config.yaml
train_examples: 155796
image_size: 32
projector_hidden: 1024
projector_out: 256
residual_init: "none"
optimizer: "adam_atan2"
learning_rate: 0.003
batch_size: 256
epochs: 18.2
Rows from block 7, named by matrix and row number. Rows with one number belong to one channel. Each number is 200 + 40 x the weight over its row's rms, rounded and kept within 0 to 999. All counts start at 0. After the name is the row's rms in percent of the matrix's.
# convs0: expand pointwise conv (model.blocks.7.convs.0.weight, 288x48x1x1), inputs 0-47
# convs1: depthwise 3x3 conv (model.blocks.7.convs.1.weight, 288x1x3x3), a 3x3 kernel
# convs2: project pointwise conv (model.blocks.7.convs.2.weight, 48x288x1x1, transposed), outputs 0-47
convs0.26,131,211,170,184,183,214,151,156,102,174,199,171,187,182,233,246,200,225,205,182,212,226,212,193,166,206,380,221,201,181,110,177,199,226,183,208,158,196,204,181,211,224,242,224,246,188,206,154,216
convs1.26,092,205,149,193,146,170,145,177,139,176
convs2.26,125,194,317,144,265,228,178,224,207,214,193,184,204,189,155,153,165,196,165,155,230,243,213,222,208,155,148,214,129,212,199,223,257,180,197,231,155,212,258,154,196,198,160,161,217,254,133,193,287
convs0.28,097,215,247,283,194,169,268,218,247,206,196,169,159,266,214,256,128,111,241,201,178,117,266,177,195,227,187,229,185,187,253,194,143,204,158,162,202,238,156,251,214,177,203,167,208,155,200,196,174
convs1.28,082,174,225,262,213,145,218,261,209,158
convs2.28,113,203,220,134,234,205,193,214,178,139,241,226,217,195,120,146,228,230,206,217,164,262,196,216,222,171,144,248,209,258,209,239,275,186,161,262,122,197,255,145,212,263,170,211,172,191,158,191,262
convs0.29,095,154,216,146,241,304,220,194,187,227,162,140,177,183,170,161,206,158,192,198,205,238,195,238,208,197,183,161,219,207,214,137,261,197,197,240,290,178,209,95,184,245,174,290,210,171,206,204,232
convs1.29,122,203,191,200,201,215,210,222,287,277
convs2.29,073,216,229,169,212,156,192,170,247,188,234,269,257,208,157,175,208,255,204,188,165,161,112,249,256,188,159,266,191,238,186,247,221,135,163,211,176,169,189,190,211,225,158,126,173,301,163,208,207
convs0.30,091,172,168,220,149,177,242,208,220,174,263,202,205,233,219,166,200,246,157,272,210,156,174,210,174,193,126,109,233,231,243,279,200,176,131,233,184,219,193,252,150,205,246,158,214,163,230,122,179
convs1.30,094,203,180,211,213,193,303,182,177,246
convs2.30,098,244,167,192,206,267,215,133,141,207,142,146,142,156,240,211,265,182,246,247,257,177,214,168,148,152,242,185,182,190,140,135,201,231,269,207,219,202,200,169,140,171,255,214,222,160,197,239,213
convs0.31,107,61,201,190,247,238,181,216,187,234,200,192,199,205,211,167,208,198,236,168,163,198,186,198,213,263,183,203,178,217,208,134,178,235,160,185,315,210,181,153,225,183,167,299,129,191,186,182,198
convs1.31,108,180,149,183,157,126,176,203,147,181
convs2.31,060,182,198,163,197,190,166,73,225,177,230,214,233,218,163,229,208,249,212,171,196,180,160,235,232,308,232,187,248,166,215,148,201,191,116,192,309,170,173,185,212,219,171,233,213,195,200,167,184
convs0.32,092,252,229,152,233,208,135,135,190,221,90,159,215,238,160,143,220,191,201,143,242,186,266,195,206,179,186,210,176,216,137,254,242,201,226,190,173,221,215,135,199,181,172,152,266,213,154,172,254
convs1.32,085,168,238,157,187,264,165,156,221,152
convs2.32,106,165,159,201,154,157,109,182,198,148,219,229,260,210,150,209,217,183,228,148,118,249,202,270,242,203,217,195,269,259,186,178,226,165,173,214,190,119,173,188,217,240,195,233,215,238,218,118,210
convs0.35,095,211,198,246,168,183,224,122,199,172,288,229,188,221,236,277,210,199,275,246,180,151,191,173,169,226,249,289,171,163,164,166,146,168,162,164,199,191,155,274,194,170,233,158,231,224,213,188,162
convs1.35,091,238,250,222,203,214,189,147,161,127
convs2.35,098,228,225,160,229,191,191,227,240,148,216,209,250,148,116,121,232,255,194,169,163,217,210,253,243,154,129,285,217,253,204,211,244,159,207,229,135,184,237,177,194,226,137,218,181,228,173,233,228
convs0.36,096,181,233,231,187,196,211,164,251,216,227,231,193,288,204,244,91,123,215,293,203,225,248,210,227,211,216,178,194,155,237,202,205,171,121,179,250,190,218,253,253,213,187,123,215,213,220,225,196
convs1.36,130,209,184,204,191,163,212,178,90,197
convs2.36,052,161,217,183,250,175,113,202,224,232,247,231,218,252,190,138,159,143,119,170,200,192,241,204,213,211,151,258,178,233,262,278,210,154,154,211,145,190,228,191,200,247,164,153,184,216,176,132,227
convs0.37,098,189,165,182,145,200,143,147,164,86,263,264,210,226,180,257,225,244,260,222,192,253,192,208,173,169,232,239,254,213,167,222,222,144,200,220,210,156,200,224,150,266,223,168,243,212,247,204,233
convs1.37,099,201,230,207,249,219,158,201,150,119
convs2.37,084,179,272,179,276,196,210,170,292,217,203,214,228,178,148,136,202,238,167,191,208,174,161,181,230,233,126,197,184,155,199,232,190,203,164,174,153,276,262,187,215,212,116,145,146,198,150,228,202
convs0.39,097,187,187,200,241,282,198,206,191,281,121,168,176,178,225,185,206,257,205,218,251,205,216,178,198,275,200,150,191,162,208,187,173,263,190,166,244,266,193,154,135,155,178,262,151,149,198,273,187
convs1.39,092,236,185,225,233,257,216,227,246,269
convs2.39,075,200,269,218,216,132,159,208,205,167,212,237,248,216,228,206,191,197,171,165,110,242,216,218,143,140,160,219,124,223,212,247,257,243,204,253,158,246,230,229,238,192,201,106,183,214,217,163,255
convs0.40,098,182,206,232,197,235,211,222,193,228,171,224,191,303,189,224,103,83,173,204,256,251,279,207,208,241,206,139,203,170,288,237,213,212,184,174,236,236,220,226,227,232,178,179,211,187,221,213,219
convs1.40,101,135,137,156,159,170,206,221,216,230
convs2.40,081,181,252,196,265,218,181,152,260,244,156,198,193,229,160,158,166,98,172,221,228,253,215,184,206,212,170,142,181,147,198,244,190,224,213,198,279,263,282,171,211,247,135,157,204,180,215,213,229
convs0.41,103,216,185,217,203,97,188,232,220,194,201,285,242,188,208,178,242,244,234,199,103,168,181,171,202,182,88,224,191,267,230,234,193,198,231,190,125,197,194,182,212,161,194,178,127,252,197,205,202
convs1.41,097,218,210,215,224,207,247,272,262,243
convs2.41,111,215,205,233,187,165,236,147,264,232,154,105,250,165,189,179,170,222,227,188,222,172,169,225,244,247,212,223,199,165,151,123,156,160,263,147,247,196,160,240,192,170,158,263,233,252,186,228,150
convs0.42,106,157,191,210,184,188,215,259,209,163,258,268,200,300,199,201,153,141,202,233,130,224,211,214,194,207,139,177,214,231,305,196,234,180,102,231,216,197,176,211,243,243,225,195,145,199,215,164,206
convs1.42,094,146,141,152,194,251,197,157,175,176
convs2.42,184,110,217,205,207,179,137,207,206,227,266,229,189,281,200,219,127,130,126,182,184,263,206,193,199,229,213,177,197,178,277,207,191,223,132,188,234,219,213,204,289,210,191,213,205,184,208,118,207
convs0.43,091,183,214,178,183,172,186,111,198,178,220,265,185,212,181,251,199,196,251,311,204,230,307,223,189,150,234,237,235,200,155,173,227,187,176,230,210,173,286,193,249,250,196,153,202,174,226,167,229
convs1.43,105,185,157,107,231,248,188,206,209,212
convs2.43,085,217,194,206,228,194,247,162,283,167,230,223,231,187,162,166,225,197,214,269,178,196,186,191,200,228,163,188,232,125,214,190,195,225,175,205,217,255,262,197,201,324,144,170,112,159,261,247,201
convs0.45,092,259,219,187,203,203,190,208,151,186,210,171,117,224,226,242,84,94,231,199,193,185,211,197,145,139,264,234,207,171,228,160,209,225,183,231,149,179,174,215,197,214,240,198,262,136,202,188,246
convs1.45,088,208,182,228,254,188,230,284,153,207
convs2.45,100,149,215,175,214,167,167,181,203,154,261,273,235,249,130,199,176,144,168,199,129,247,192,247,216,211,191,204,228,248,246,235,253,186,129,246,169,172,212,182,263,274,174,199,200,201,208,124,242
convs0.47,102,169,191,212,189,202,210,68,181,208,163,201,207,189,181,257,153,206,254,143,231,160,107,180,215,202,265,231,198,189,145,165,175,190,208,166,238,194,162,242,225,191,200,205,254,264,206,279,157
convs1.47,094,190,216,190,195,301,168,157,202,173
convs2.47,136,235,159,251,148,214,266,189,182,200,172,161,172,158,252,265,185,220,238,259,249,157,115,168,175,188,252,184,199,177,167,140,159,198,249,174,234,197,149,257,186,168,246,234,239,193,238,246,143
convs0.48,101,178,161,192,209,191,186,213,190,219,142,199,226,180,200,153,354,300,232,113,169,198,194,204,202,274,178,230,215,227,189,222,181,232,194,183,205,191,168,162,144,162,195,238,138,202,173,216,187
convs1.48,115,185,150,194,172,104,171,208,175,184
convs2.48,089,203,129,194,192,245,243,145,150,213,197,187,146,167,195,216,254,225,249,252,201,203,156,130,153,234,239,196,245,159,187,173,188,264,201,211,239,219,218,166,205,249,247,235,158,90,269,223,205
convs0.49,099,263,209,228,214,191,241,222,194,227,120,176,141,193,237,197,168,194,187,180,242,140,289,154,141,167,221,218,168,194,184,230,200,299,238,204,163,239,218,209,246,174,234,172,256,110,204,236,212
convs1.49,097,161,227,175,226,284,216,201,245,161
convs2.49,109,202,200,176,246,235,212,237,145,182,193,236,137,209,228,159,261,242,219,261,183,198,219,132,126,171,164,200,172,206,213,267,229,244,176,230,126,238,246,165,182,186,238,174,141,103,185,187,242
convs0.50,098,253,166,196,178,278,193,133,159,153,209,158,202,109,200,253,233,183,167,176,259,192,153,216,190,187,272,181,238,187,136,244,228,211,201,206,130,167,195,213,160,219,205,196,314,210,199,203,186
convs1.50,084,194,148,222,197,173,132,223,268,176
convs2.50,058,197,188,262,210,183,231,152,220,156,284,249,190,209,210,230,234,262,192,269,112,236,161,177,168,240,233,254,229,187,223,236,178,244,160,227,177,225,230,227,211,226,200,205,158,125,300,210,199
convs0.51,115,269,175,188,178,177,169,186,169,148,181,196,226,116,203,208,229,243,226,151,192,155,170,193,189,194,248,279,205,224,43,188,210,183,219,204,105,170,192,197,195,210,225,175,210,238,180,183,210
convs1.51,092,174,180,173,179,168,150,177,123,153
convs2.51,088,298,207,199,185,183,246,217,206,150,157,154,228,132,186,171,287,262,267,198,179,151,159,233,213,184,183,264,206,225,133,162,204,177,235,180,142,173,182,200,139,185,184,179,198,261,181,256,191
convs0.52,096,174,159,232,121,142,200,199,206,109,232,259,231,227,193,235,208,242,191,220,191,176,215,215,177,176,193,163,275,244,257,239,219,130,156,232,154,177,221,256,164,243,263,157,216,200,266,157,207
convs1.52,094,235,244,189,171,154,127,211,230,157
convs2.52,065,220,240,169,232,240,213,169,224,256,173,138,198,142,186,174,114,242,168,143,245,191,118,187,229,239,194,207,175,107,195,176,157,189,223,149,224,236,201,208,184,127,176,238,219,221,142,250,162
convs0.53,100,103,212,192,242,249,209,198,222,240,209,155,199,213,172,183,241,139,242,145,180,190,225,230,228,215,177,241,206,218,216,132,198,198,220,183,343,217,189,162,216,202,148,297,204,196,205,168,190
convs1.53,128,189,216,198,190,311,191,181,232,185
convs2.53,054,233,196,239,167,147,205,198,257,203,191,206,271,205,182,185,206,240,225,209,206,189,275,244,243,174,198,321,181,170,183,243,163,174,227,168,77,195,158,236,184,168,164,181,225,267,198,213,179
convs0.56,098,124,210,191,221,269,222,199,201,230,220,125,167,249,204,200,143,109,163,218,256,230,160,198,188,191,216,158,181,170,225,118,184,216,194,204,308,211,184,194,222,211,176,288,233,169,209,163,187
convs1.56,115,234,206,217,197,155,174,177,106,173
convs2.56,060,129,230,232,216,161,181,276,234,164,231,248,270,191,181,200,193,178,113,205,126,263,234,245,242,194,150,172,227,209,270,224,183,209,149,206,178,220,249,224,256,227,175,235,136,220,224,170,192
convs0.57,103,220,173,197,201,154,181,201,160,152,150,141,226,166,182,200,228,206,226,118,174,198,193,235,204,181,255,234,215,297,108,150,221,214,229,243,188,147,108,187,203,249,207,275,253,197,201,200,210
convs1.57,094,216,274,238,239,239,239,227,239,222
convs2.57,127,168,252,144,261,256,192,135,195,278,159,190,155,242,166,132,170,180,175,195,279,219,221,165,215,231,171,209,171,165,220,265,198,181,188,184,213,218,254,129,174,176,157,151,212,181,129,199,242
convs0.58,097,188,192,167,271,172,166,232,190,191,136,214,249,259,162,160,261,220,228,118,167,213,239,158,208,203,152,222,154,280,165,275,219,232,193,200,132,244,204,140,216,185,191,174,186,216,146,171,250
convs1.58,089,257,197,273,187,155,183,248,209,231
convs2.58,075,186,186,261,177,127,179,272,234,179,226,220,238,205,259,202,250,227,196,162,129,196,313,205,192,232,183,266,200,226,230,215,165,235,205,161,167,214,160,264,229,164,193,230,152,200,225,156,131
convs0.62,091,128,224,189,209,149,172,216,222,216,176,212,210,270,155,219,114,118,217,266,179,264,230,207,236,233,193,117,225,182,237,204,228,145,180,189,243,208,197,193,281,198,151,182,188,238,218,134,224
convs1.62,090,175,220,234,181,216,281,210,252,247
convs2.62,105,210,262,160,273,219,269,148,253,228,198,211,196,182,164,139,232,251,213,242,210,153,174,177,215,225,133,224,168,161,212,223,201,177,189,180,205,243,270,167,184,201,143,133,116,209,148,262,217
convs0.63,095,170,208,180,233,163,262,249,196,205,242,197,224,159,205,177,327,248,234,116,157,177,156,178,206,191,153,277,160,225,199,225,167,221,208,190,189,252,202,175,146,137,208,220,140,207,152,230,194
convs1.63,089,229,166,204,193,142,203,280,185,249
convs2.63,089,228,236,137,257,256,176,150,195,189,182,205,188,171,165,123,275,191,186,266,197,222,171,182,211,143,130,158,171,219,197,177,240,172,213,241,198,226,265,126,131,220,155,171,152,196,168,196,256
convs0.64,098,205,207,162,214,257,266,187,165,192,220,110,153,132,199,174,290,217,240,199,203,169,135,197,177,143,207,239,197,225,164,104,228,181,251,236,246,187,198,159,167,203,215,278,218,174,193,215,227
convs1.64,100,163,151,192,174,124,187,178,142,189
convs2.64,077,265,202,211,214,227,276,210,191,179,147,123,194,113,213,188,309,252,221,237,184,208,129,206,183,186,181,207,193,202,164,133,199,234,257,228,159,202,204,204,139,178,217,233,184,168,230,272,212
convs0.65,099,245,202,156,228,194,238,214,169,205,193,142,200,127,203,177,315,260,251,182,202,147,178,178,176,168,200,269,173,230,122,207,207,238,275,227,132,208,205,139,195,160,209,227,189,179,151,203,231
convs1.65,131,211,176,199,194,88,181,194,176,208
convs2.65,121,276,195,193,197,232,259,210,177,179,132,129,196,99,203,194,223,249,231,210,247,181,139,205,176,162,227,202,204,209,143,156,226,218,286,220,152,192,206,177,151,209,230,205,253,194,214,293,220
convs0.66,108,235,154,224,165,212,178,125,164,189,219,197,192,227,228,230,232,236,241,162,219,176,183,205,169,166,255,322,225,211,85,157,191,212,285,194,220,187,193,214,204,194,225,222,281,196,245,222,198
convs1.66,092,134,173,148,189,236,208,143,170,167
convs2.66,134,262,215,199,208,233,267,182,204,211,142,125,196,133,208,181,290,231,248,223,237,161,129,186,183,189,186,226,172,207,119,133,197,194,271,197,230,218,191,188,129,181,203,229,187,213,184,279,197
convs0.67,104,197,204,210,218,196,151,272,221,185,202,297,232,264,211,157,229,225,204,261,138,243,228,167,217,218,106,161,188,254,257,259,206,218,154,196,158,244,228,189,149,214,185,176,121,187,189,186,221
convs1.67,101,142,195,138,210,237,218,152,179,148
convs2.67,143,172,214,172,225,201,119,240,169,216,185,191,197,214,173,182,123,145,126,108,207,266,279,217,190,151,200,168,207,235,209,242,249,194,212,250,174,187,227,159,213,264,195,218,276,195,200,161,251
convs0.68,090,216,253,248,161,166,217,148,241,181,275,202,164,232,214,270,118,117,216,259,165,183,229,209,216,193,225,234,213,155,207,145,154,134,137,190,226,193,211,284,233,211,208,160,214,184,220,184,169
convs1.68,084,229,207,179,257,205,140,195,127,170
convs2.68,063,218,205,174,263,220,174,276,208,142,201,206,219,139,140,140,253,248,198,212,187,182,183,212,211,177,156,192,195,210,201,233,206,227,186,204,44,249,263,171,187,223,169,201,158,182,153,226,231
convs0.69,102,151,167,206,237,211,203,202,213,245,91,234,229,175,215,191,224,235,206,189,189,201,193,179,222,293,137,155,192,208,229,215,178,252,183,159,209,247,203,179,138,158,165,241,80,183,217,266,185
convs1.69,100,217,207,216,212,299,237,216,232,235
convs2.69,091,189,242,252,192,126,223,181,217,151,242,223,261,210,224,204,217,182,183,203,110,212,153,273,146,175,175,279,158,243,211,216,255,250,171,260,189,207,190,252,229,202,193,158,162,242,251,150,237
convs0.70,100,204,184,191,197,129,187,129,158,210,155,159,175,177,196,210,193,148,204,174,187,241,185,206,185,139,225,204,209,239,157,95,215,172,289,252,193,111,151,195,256,228,210,250,220,189,205,127,219
convs1.70,084,157,225,182,152,202,148,206,281,203
convs2.70,111,174,196,205,240,250,213,237,191,257,211,218,153,254,241,190,205,190,195,239,250,150,276,124,171,249,197,131,141,127,234,228,176,227,177,156,242,269,224,185,195,158,214,146,133,163,176,210,182
convs0.71,098,209,235,225,212,219,260,130,243,318,102,162,200,187,177,200,170,153,166,128,279,154,230,206,223,189,177,195,223,197,190,234,207,229,214,147,227,228,186,223,212,156,154,181,240,192,193,261,179
convs1.71,091,249,126,216,154,243,199,167,233,189
convs2.71,154,208,217,238,169,147,216,157,276,189,207,190,279,198,193,182,201,208,233,207,169,146,181,267,257,263,176,239,214,192,210,182,151,145,182,144,256,182,152,248,185,184,157,194,161,311,185,223,147
convs0.72,095,104,185,190,242,218,187,253,194,190,217,240,258,173,183,219,320,229,202,109,124,190,179,196,218,234,175,242,189,253,202,233,193,256,171,187,229,219,181,147,184,171,180,257,140,203,176,216,194
convs1.72,086,143,208,165,182,193,176,124,201,144
convs2.72,141,101,217,188,217,185,115,221,207,242,243,259,187,254,185,215,149,141,143,127,179,236,223,184,224,247,201,134,210,162,265,247,192,202,146,180,235,211,233,189,261,218,183,179,183,168,193,143,201
convs0.73,093,200,231,177,206,150,156,192,175,194,280,162,195,272,183,196,182,227,205,153,193,240,246,204,200,196,276,320,183,197,150,188,159,154,284,195,201,176,157,183,284,211,216,192,237,235,153,174,199
convs1.73,083,200,223,158,166,181,289,187,150,202
convs2.73,095,166,232,214,206,165,192,146,280,234,245,231,249,256,173,180,179,185,196,207,198,145,222,214,268,256,169,225,178,166,228,240,133,142,162,115,240,215,198,214,220,154,140,128,179,253,168,169,179
convs0.76,100,166,204,194,191,156,219,173,169,140,308,239,187,215,183,215,194,71,238,270,126,200,150,221,164,171,217,228,210,233,196,164,228,152,162,245,178,178,194,196,222,225,225,198,209,199,209,118,227
convs1.76,126,195,197,186,220,216,214,125,124,155
convs2.76,098,211,289,172,244,216,163,159,264,236,166,183,241,173,148,134,192,231,163,182,225,207,250,235,262,208,122,207,182,192,218,221,205,152,217,166,226,208,248,193,169,198,115,153,190,259,124,232,215
convs0.78,102,244,196,180,204,157,195,170,193,174,150,240,224,147,189,193,243,273,238,133,193,137,213,174,207,185,190,249,177,222,153,283,203,186,207,196,110,188,215,190,197,182,220,70,210,248,171,248,221
convs1.78,088,196,155,158,192,174,157,131,165,155
convs2.78,077,255,153,235,188,218,241,245,150,228,134,97,166,180,255,219,234,195,234,200,239,178,237,153,154,212,256,227,187,181,142,186,181,234,290,189,170,216,160,215,152,192,257,213,238,146,229,222,176
convs0.79,096,223,246,206,195,166,236,184,205,206,180,202,143,302,202,195,105,177,201,242,247,206,361,182,186,169,229,197,192,173,234,196,190,207,197,186,208,224,247,209,245,210,221,145,237,166,192,169,235
convs1.79,106,235,147,114,183,236,208,175,174,210
convs2.79,080,194,195,193,237,197,228,161,254,114,248,248,219,247,162,164,235,190,201,326,149,202,165,204,197,227,164,218,218,185,229,238,199,208,136,216,195,234,248,180,196,269,159,141,122,192,240,215,212
convs0.80,097,214,186,191,224,234,248,183,163,226,106,208,155,199,217,210,196,218,194,207,267,228,230,116,160,214,223,147,200,187,196,287,217,298,180,221,166,254,237,181,199,210,219,165,200,115,198,273,238
convs1.80,092,186,162,204,244,193,292,199,168,236
convs2.80,098,185,153,183,212,226,158,231,113,146,208,210,148,212,248,216,211,156,193,172,172,251,231,167,105,166,224,164,200,253,206,204,258,276,198,259,205,216,211,176,218,219,263,241,212,116,237,174,246
convs0.82,091,288,222,205,204,215,156,267,168,219,164,151,193,199,213,176,115,107,140,135,248,179,204,220,175,153,191,214,198,180,238,180,231,200,311,221,175,179,187,197,200,205,200,240,236,220,196,273,205
convs1.82,087,252,225,185,231,210,115,179,171,164
convs2.82,073,264,193,217,200,230,239,107,216,171,165,178,210,152,198,145,282,278,243,294,210,154,235,215,216,179,167,248,195,211,154,152,192,154,205,176,163,203,182,193,122,165,170,237,192,239,200,235,191
convs0.83,102,136,244,156,263,280,232,205,209,299,172,117,171,162,190,145,207,198,176,221,240,213,176,212,211,210,185,154,192,175,227,169,199,189,227,199,307,205,215,152,195,179,153,277,167,178,172,217,204
convs1.83,095,252,185,218,214,186,223,250,202,288
convs2.83,095,245,234,201,208,169,212,246,204,141,179,250,242,177,185,204,190,215,187,193,198,197,194,239,190,110,161,213,146,256,195,258,255,201,203,246,92,215,219,212,182,230,191,97,221,272,189,259,234
convs0.84,093,217,183,194,150,216,243,249,159,178,280,182,157,211,201,205,167,181,179,228,214,214,137,226,165,129,206,205,257,200,223,107,243,163,219,280,265,146,202,213,171,275,256,235,195,160,242,193,220
convs1.84,089,224,260,247,181,186,144,166,179,148
convs2.84,099,251,239,192,228,252,298,211,205,197,172,172,172,178,248,173,234,225,205,311,255,179,138,166,156,171,178,175,155,156,197,182,189,222,215,188,199,244,227,212,147,146,204,181,176,185,171,307,209
convs0.85,093,171,190,181,214,231,248,210,205,187,240,191,232,137,177,157,349,259,235,163,166,195,148,232,232,228,173,222,209,244,161,146,194,215,168,196,238,201,167,169,137,195,193,288,147,209,181,196,187
convs1.85,093,228,238,234,215,177,210,170,138,126
convs2.85,093,234,147,179,179,231,222,216,142,163,168,156,169,147,213,206,262,183,232,177,206,215,146,173,146,162,246,188,236,220,155,127,267,238,245,263,206,185,190,171,173,267,255,242,237,117,241,210,224
convs0.86,101,146,198,177,194,192,193,75,171,190,209,226,219,131,194,278,195,193,222,204,199,207,75,188,194,233,282,213,187,181,106,185,177,184,178,177,199,185,151,206,225,183,194,205,221,243,194,244,169
convs1.86,077,149,162,167,200,274,198,173,256,207
convs2.86,106,230,153,234,147,229,233,180,196,185,161,155,190,128,218,253,203,229,250,236,259,134,116,188,207,168,244,167,212,191,146,131,151,184,259,173,238,179,155,239,170,168,222,245,232,212,232,246,149
convs0.89,114,266,176,199,174,138,148,167,171,173,155,200,217,143,198,208,227,260,238,119,198,172,208,204,189,197,246,268,217,215,74,213,204,195,241,200,83,175,190,194,213,194,218,169,221,226,192,175,210
convs1.89,096,155,170,152,166,187,152,161,166,147
convs2.89,068,271,221,202,214,204,274,229,236,145,200,196,223,160,209,176,296,301,248,266,182,171,116,201,192,178,179,212,196,225,190,203,194,202,203,184,131,213,194,212,154,179,188,176,120,240,195,268,183
convs0.90,105,208,187,191,209,139,199,209,199,186,173,200,230,217,188,178,279,225,292,132,159,172,229,199,217,173,171,338,180,309,146,253,196,199,214,212,144,189,184,182,207,163,206,191,196,230,175,186,212
convs1.90,090,210,178,217,178,160,177,280,222,263
convs2.90,093,171,207,255,225,189,218,164,240,256,179,202,188,228,247,221,206,157,198,299,201,174,170,160,200,246,173,124,164,130,231,203,141,251,201,163,227,278,214,239,207,165,176,173,100,171,223,195,163
convs0.91,103,226,172,210,177,244,199,117,171,212,164,177,204,200,230,226,179,208,173,193,272,219,223,191,203,265,317,187,198,119,161,171,156,195,199,146,220,209,130,236,199,190,188,195,280,229,196,267,143
convs1.91,093,231,244,137,155,189,238,166,158,231
convs2.91,127,198,196,281,167,138,221,99,274,188,200,208,253,196,218,227,181,235,225,254,149,174,161,221,239,248,204,231,206,184,206,173,132,183,186,157,236,211,166,282,212,186,187,187,159,236,242,229,121
convs0.94,107,204,164,211,211,139,152,188,175,169,176,197,231,216,181,216,220,215,246,153,171,183,235,174,215,166,192,304,191,347,130,231,221,219,217,222,128,177,169,188,212,205,195,199,246,210,196,120,214
convs1.94,089,238,182,146,228,149,195,201,240,269
convs2.94,070,180,201,222,210,214,219,168,201,282,193,164,154,203,253,232,143,154,184,264,254,150,110,163,177,230,238,155,156,137,223,135,136,184,224,165,274,221,190,216,221,152,227,217,171,192,194,197,148
convs0.95,096,112,236,169,255,244,190,164,208,242,175,162,203,202,144,149,179,133,213,174,181,206,206,250,234,212,179,195,193,215,208,128,229,160,212,216,309,180,209,118,235,220,132,274,212,219,175,185,201
convs1.95,101,225,207,218,211,246,246,214,282,244
convs2.95,052,239,259,204,213,171,226,179,231,229,175,172,240,202,176,137,223,266,196,225,264,200,202,230,224,144,146,287,138,198,177,221,219,156,225,190,123,222,207,186,191,215,138,132,221,297,156,219,220
convs0.96,097,217,212,200,214,184,279,160,210,251,138,135,183,181,191,210,198,221,201,129,268,180,251,169,201,211,220,225,181,182,142,281,171,209,270,157,178,244,224,212,266,153,216,126,277,216,173,220,212
convs1.96,082,202,284,175,252,242,229,218,222,176
convs2.96,116,139,213,188,203,196,185,239,172,138,272,277,196,248,184,219,186,149,143,235,135,263,175,227,179,153,188,173,218,256,269,226,243,215,112,257,168,195,214,195,237,232,219,221,173,185,227,148,236
convs0.97,100,102,215,182,229,242,204,193,213,224,210,160,202,207,171,176,241,143,239,153,176,193,214,236,229,217,161,247,206,224,209,139,198,197,214,189,353,212,183,153,208,185,140,296,202,196,195,189,184
convs1.97,131,198,211,200,186,312,195,184,233,186
convs2.97,065,235,206,227,184,131,212,206,242,173,190,210,282,214,179,181,224,254,225,220,204,179,251,256,229,145,203,316,169,212,189,239,207,180,194,203,75,189,168,237,198,189,172,192,219,290,183,196,201
convs0.98,094,199,195,196,185,164,153,118,193,187,180,214,229,196,144,225,173,202,237,173,193,209,157,247,253,180,229,285,226,254,107,161,222,187,225,197,230,110,197,192,317,214,178,196,227,257,205,203,211
convs1.98,084,139,151,146,238,232,252,203,195,213
convs2.98,052,227,222,204,223,183,237,144,220,226,156,197,215,128,199,161,344,214,254,202,157,154,156,214,243,196,159,202,183,233,153,125,169,157,216,151,148,193,234,204,158,162,173,205,182,230,169,161,184
convs0.99,091,165,192,172,218,239,188,196,181,181,175,171,237,170,158,165,331,241,228,107,153,209,187,233,223,277,198,250,185,233,174,186,193,216,160,179,231,220,158,145,159,209,177,293,183,212,161,166,202
convs1.99,096,225,242,230,220,184,218,169,120,147
convs2.99,087,255,144,191,182,241,234,198,169,180,114,124,181,132,203,181,261,194,245,189,227,170,169,191,172,146,238,207,217,225,135,132,249,216,262,240,177,186,173,162,144,224,231,261,244,173,221,231,228
convs0.100,091,272,220,194,183,200,175,145,202,133,314,216,196,214,211,234,237,199,278,249,175,131,205,201,181,179,247,319,177,178,155,168,194,143,170,195,205,169,192,236,193,202,207,146,204,242,192,207,193
convs1.100,086,257,233,204,249,196,155,172,156,146
convs2.100,065,209,206,156,224,207,186,248,180,135,225,216,227,151,125,144,251,151,189,176,177,212,182,231,206,163,147,260,218,264,220,226,266,181,197,260,100,159,235,146,177,234,186,225,168,211,183,214,270
convs0.101,102,205,187,160,218,192,247,191,158,192,217,132,195,122,222,175,225,199,204,198,216,144,100,187,160,183,242,240,187,237,99,123,208,191,234,231,130,161,159,132,192,179,228,249,206,206,170,166,222
convs1.101,115,154,118,150,182,172,177,232,199,216
convs2.101,120,264,156,206,158,199,201,218,179,126,169,164,235,125,192,226,270,223,258,193,176,181,152,240,195,160,235,224,244,244,127,113,228,198,238,232,151,143,160,201,144,211,217,242,231,224,229,225,208
convs0.102,100,212,248,167,224,226,119,184,210,196,199,194,223,266,90,110,235,166,189,215,216,222,235,242,235,182,173,176,194,227,178,234,254,143,179,221,178,185,226,160,162,223,157,168,214,221,163,109,255
convs1.102,083,144,179,158,223,267,215,159,189,154
convs2.102,091,188,186,194,170,161,102,176,231,186,169,203,261,188,139,174,239,200,204,126,131,232,248,268,270,212,199,194,249,236,171,214,207,143,211,189,167,135,178,187,189,216,161,216,220,255,185,108,199
convs0.103,108,163,220,180,209,123,156,208,176,166,177,151,197,235,181,181,189,166,239,221,154,237,175,210,190,218,234,216,176,237,170,113,186,173,205,226,168,174,132,168,295,230,208,259,196,213,175,72,219
convs1.103,091,246,244,232,202,237,215,250,248,254
convs2.103,121,123,185,218,219,206,178,196,173,254,240,246,142,292,250,226,143,123,172,197,221,226,197,147,154,255,214,195,179,156,245,259,173,250,150,186,198,239,202,202,250,183,225,178,150,138,209,156,192
convs0.104,098,204,201,179,186,199,121,152,157,159,213,219,163,292,179,251,180,174,274,253,203,284,290,213,191,178,277,245,233,211,158,199,223,196,222,222,185,186,219,200,224,251,203,196,227,191,211,123,246
convs1.104,099,155,125,157,194,215,255,208,232,178
convs2.104,100,215,217,210,260,198,204,240,289,203,186,216,215,199,156,129,236,233,208,240,174,236,230,171,212,228,147,217,184,148,203,243,191,246,201,189,181,271,266,189,172,259,113,166,94,190,231,232,205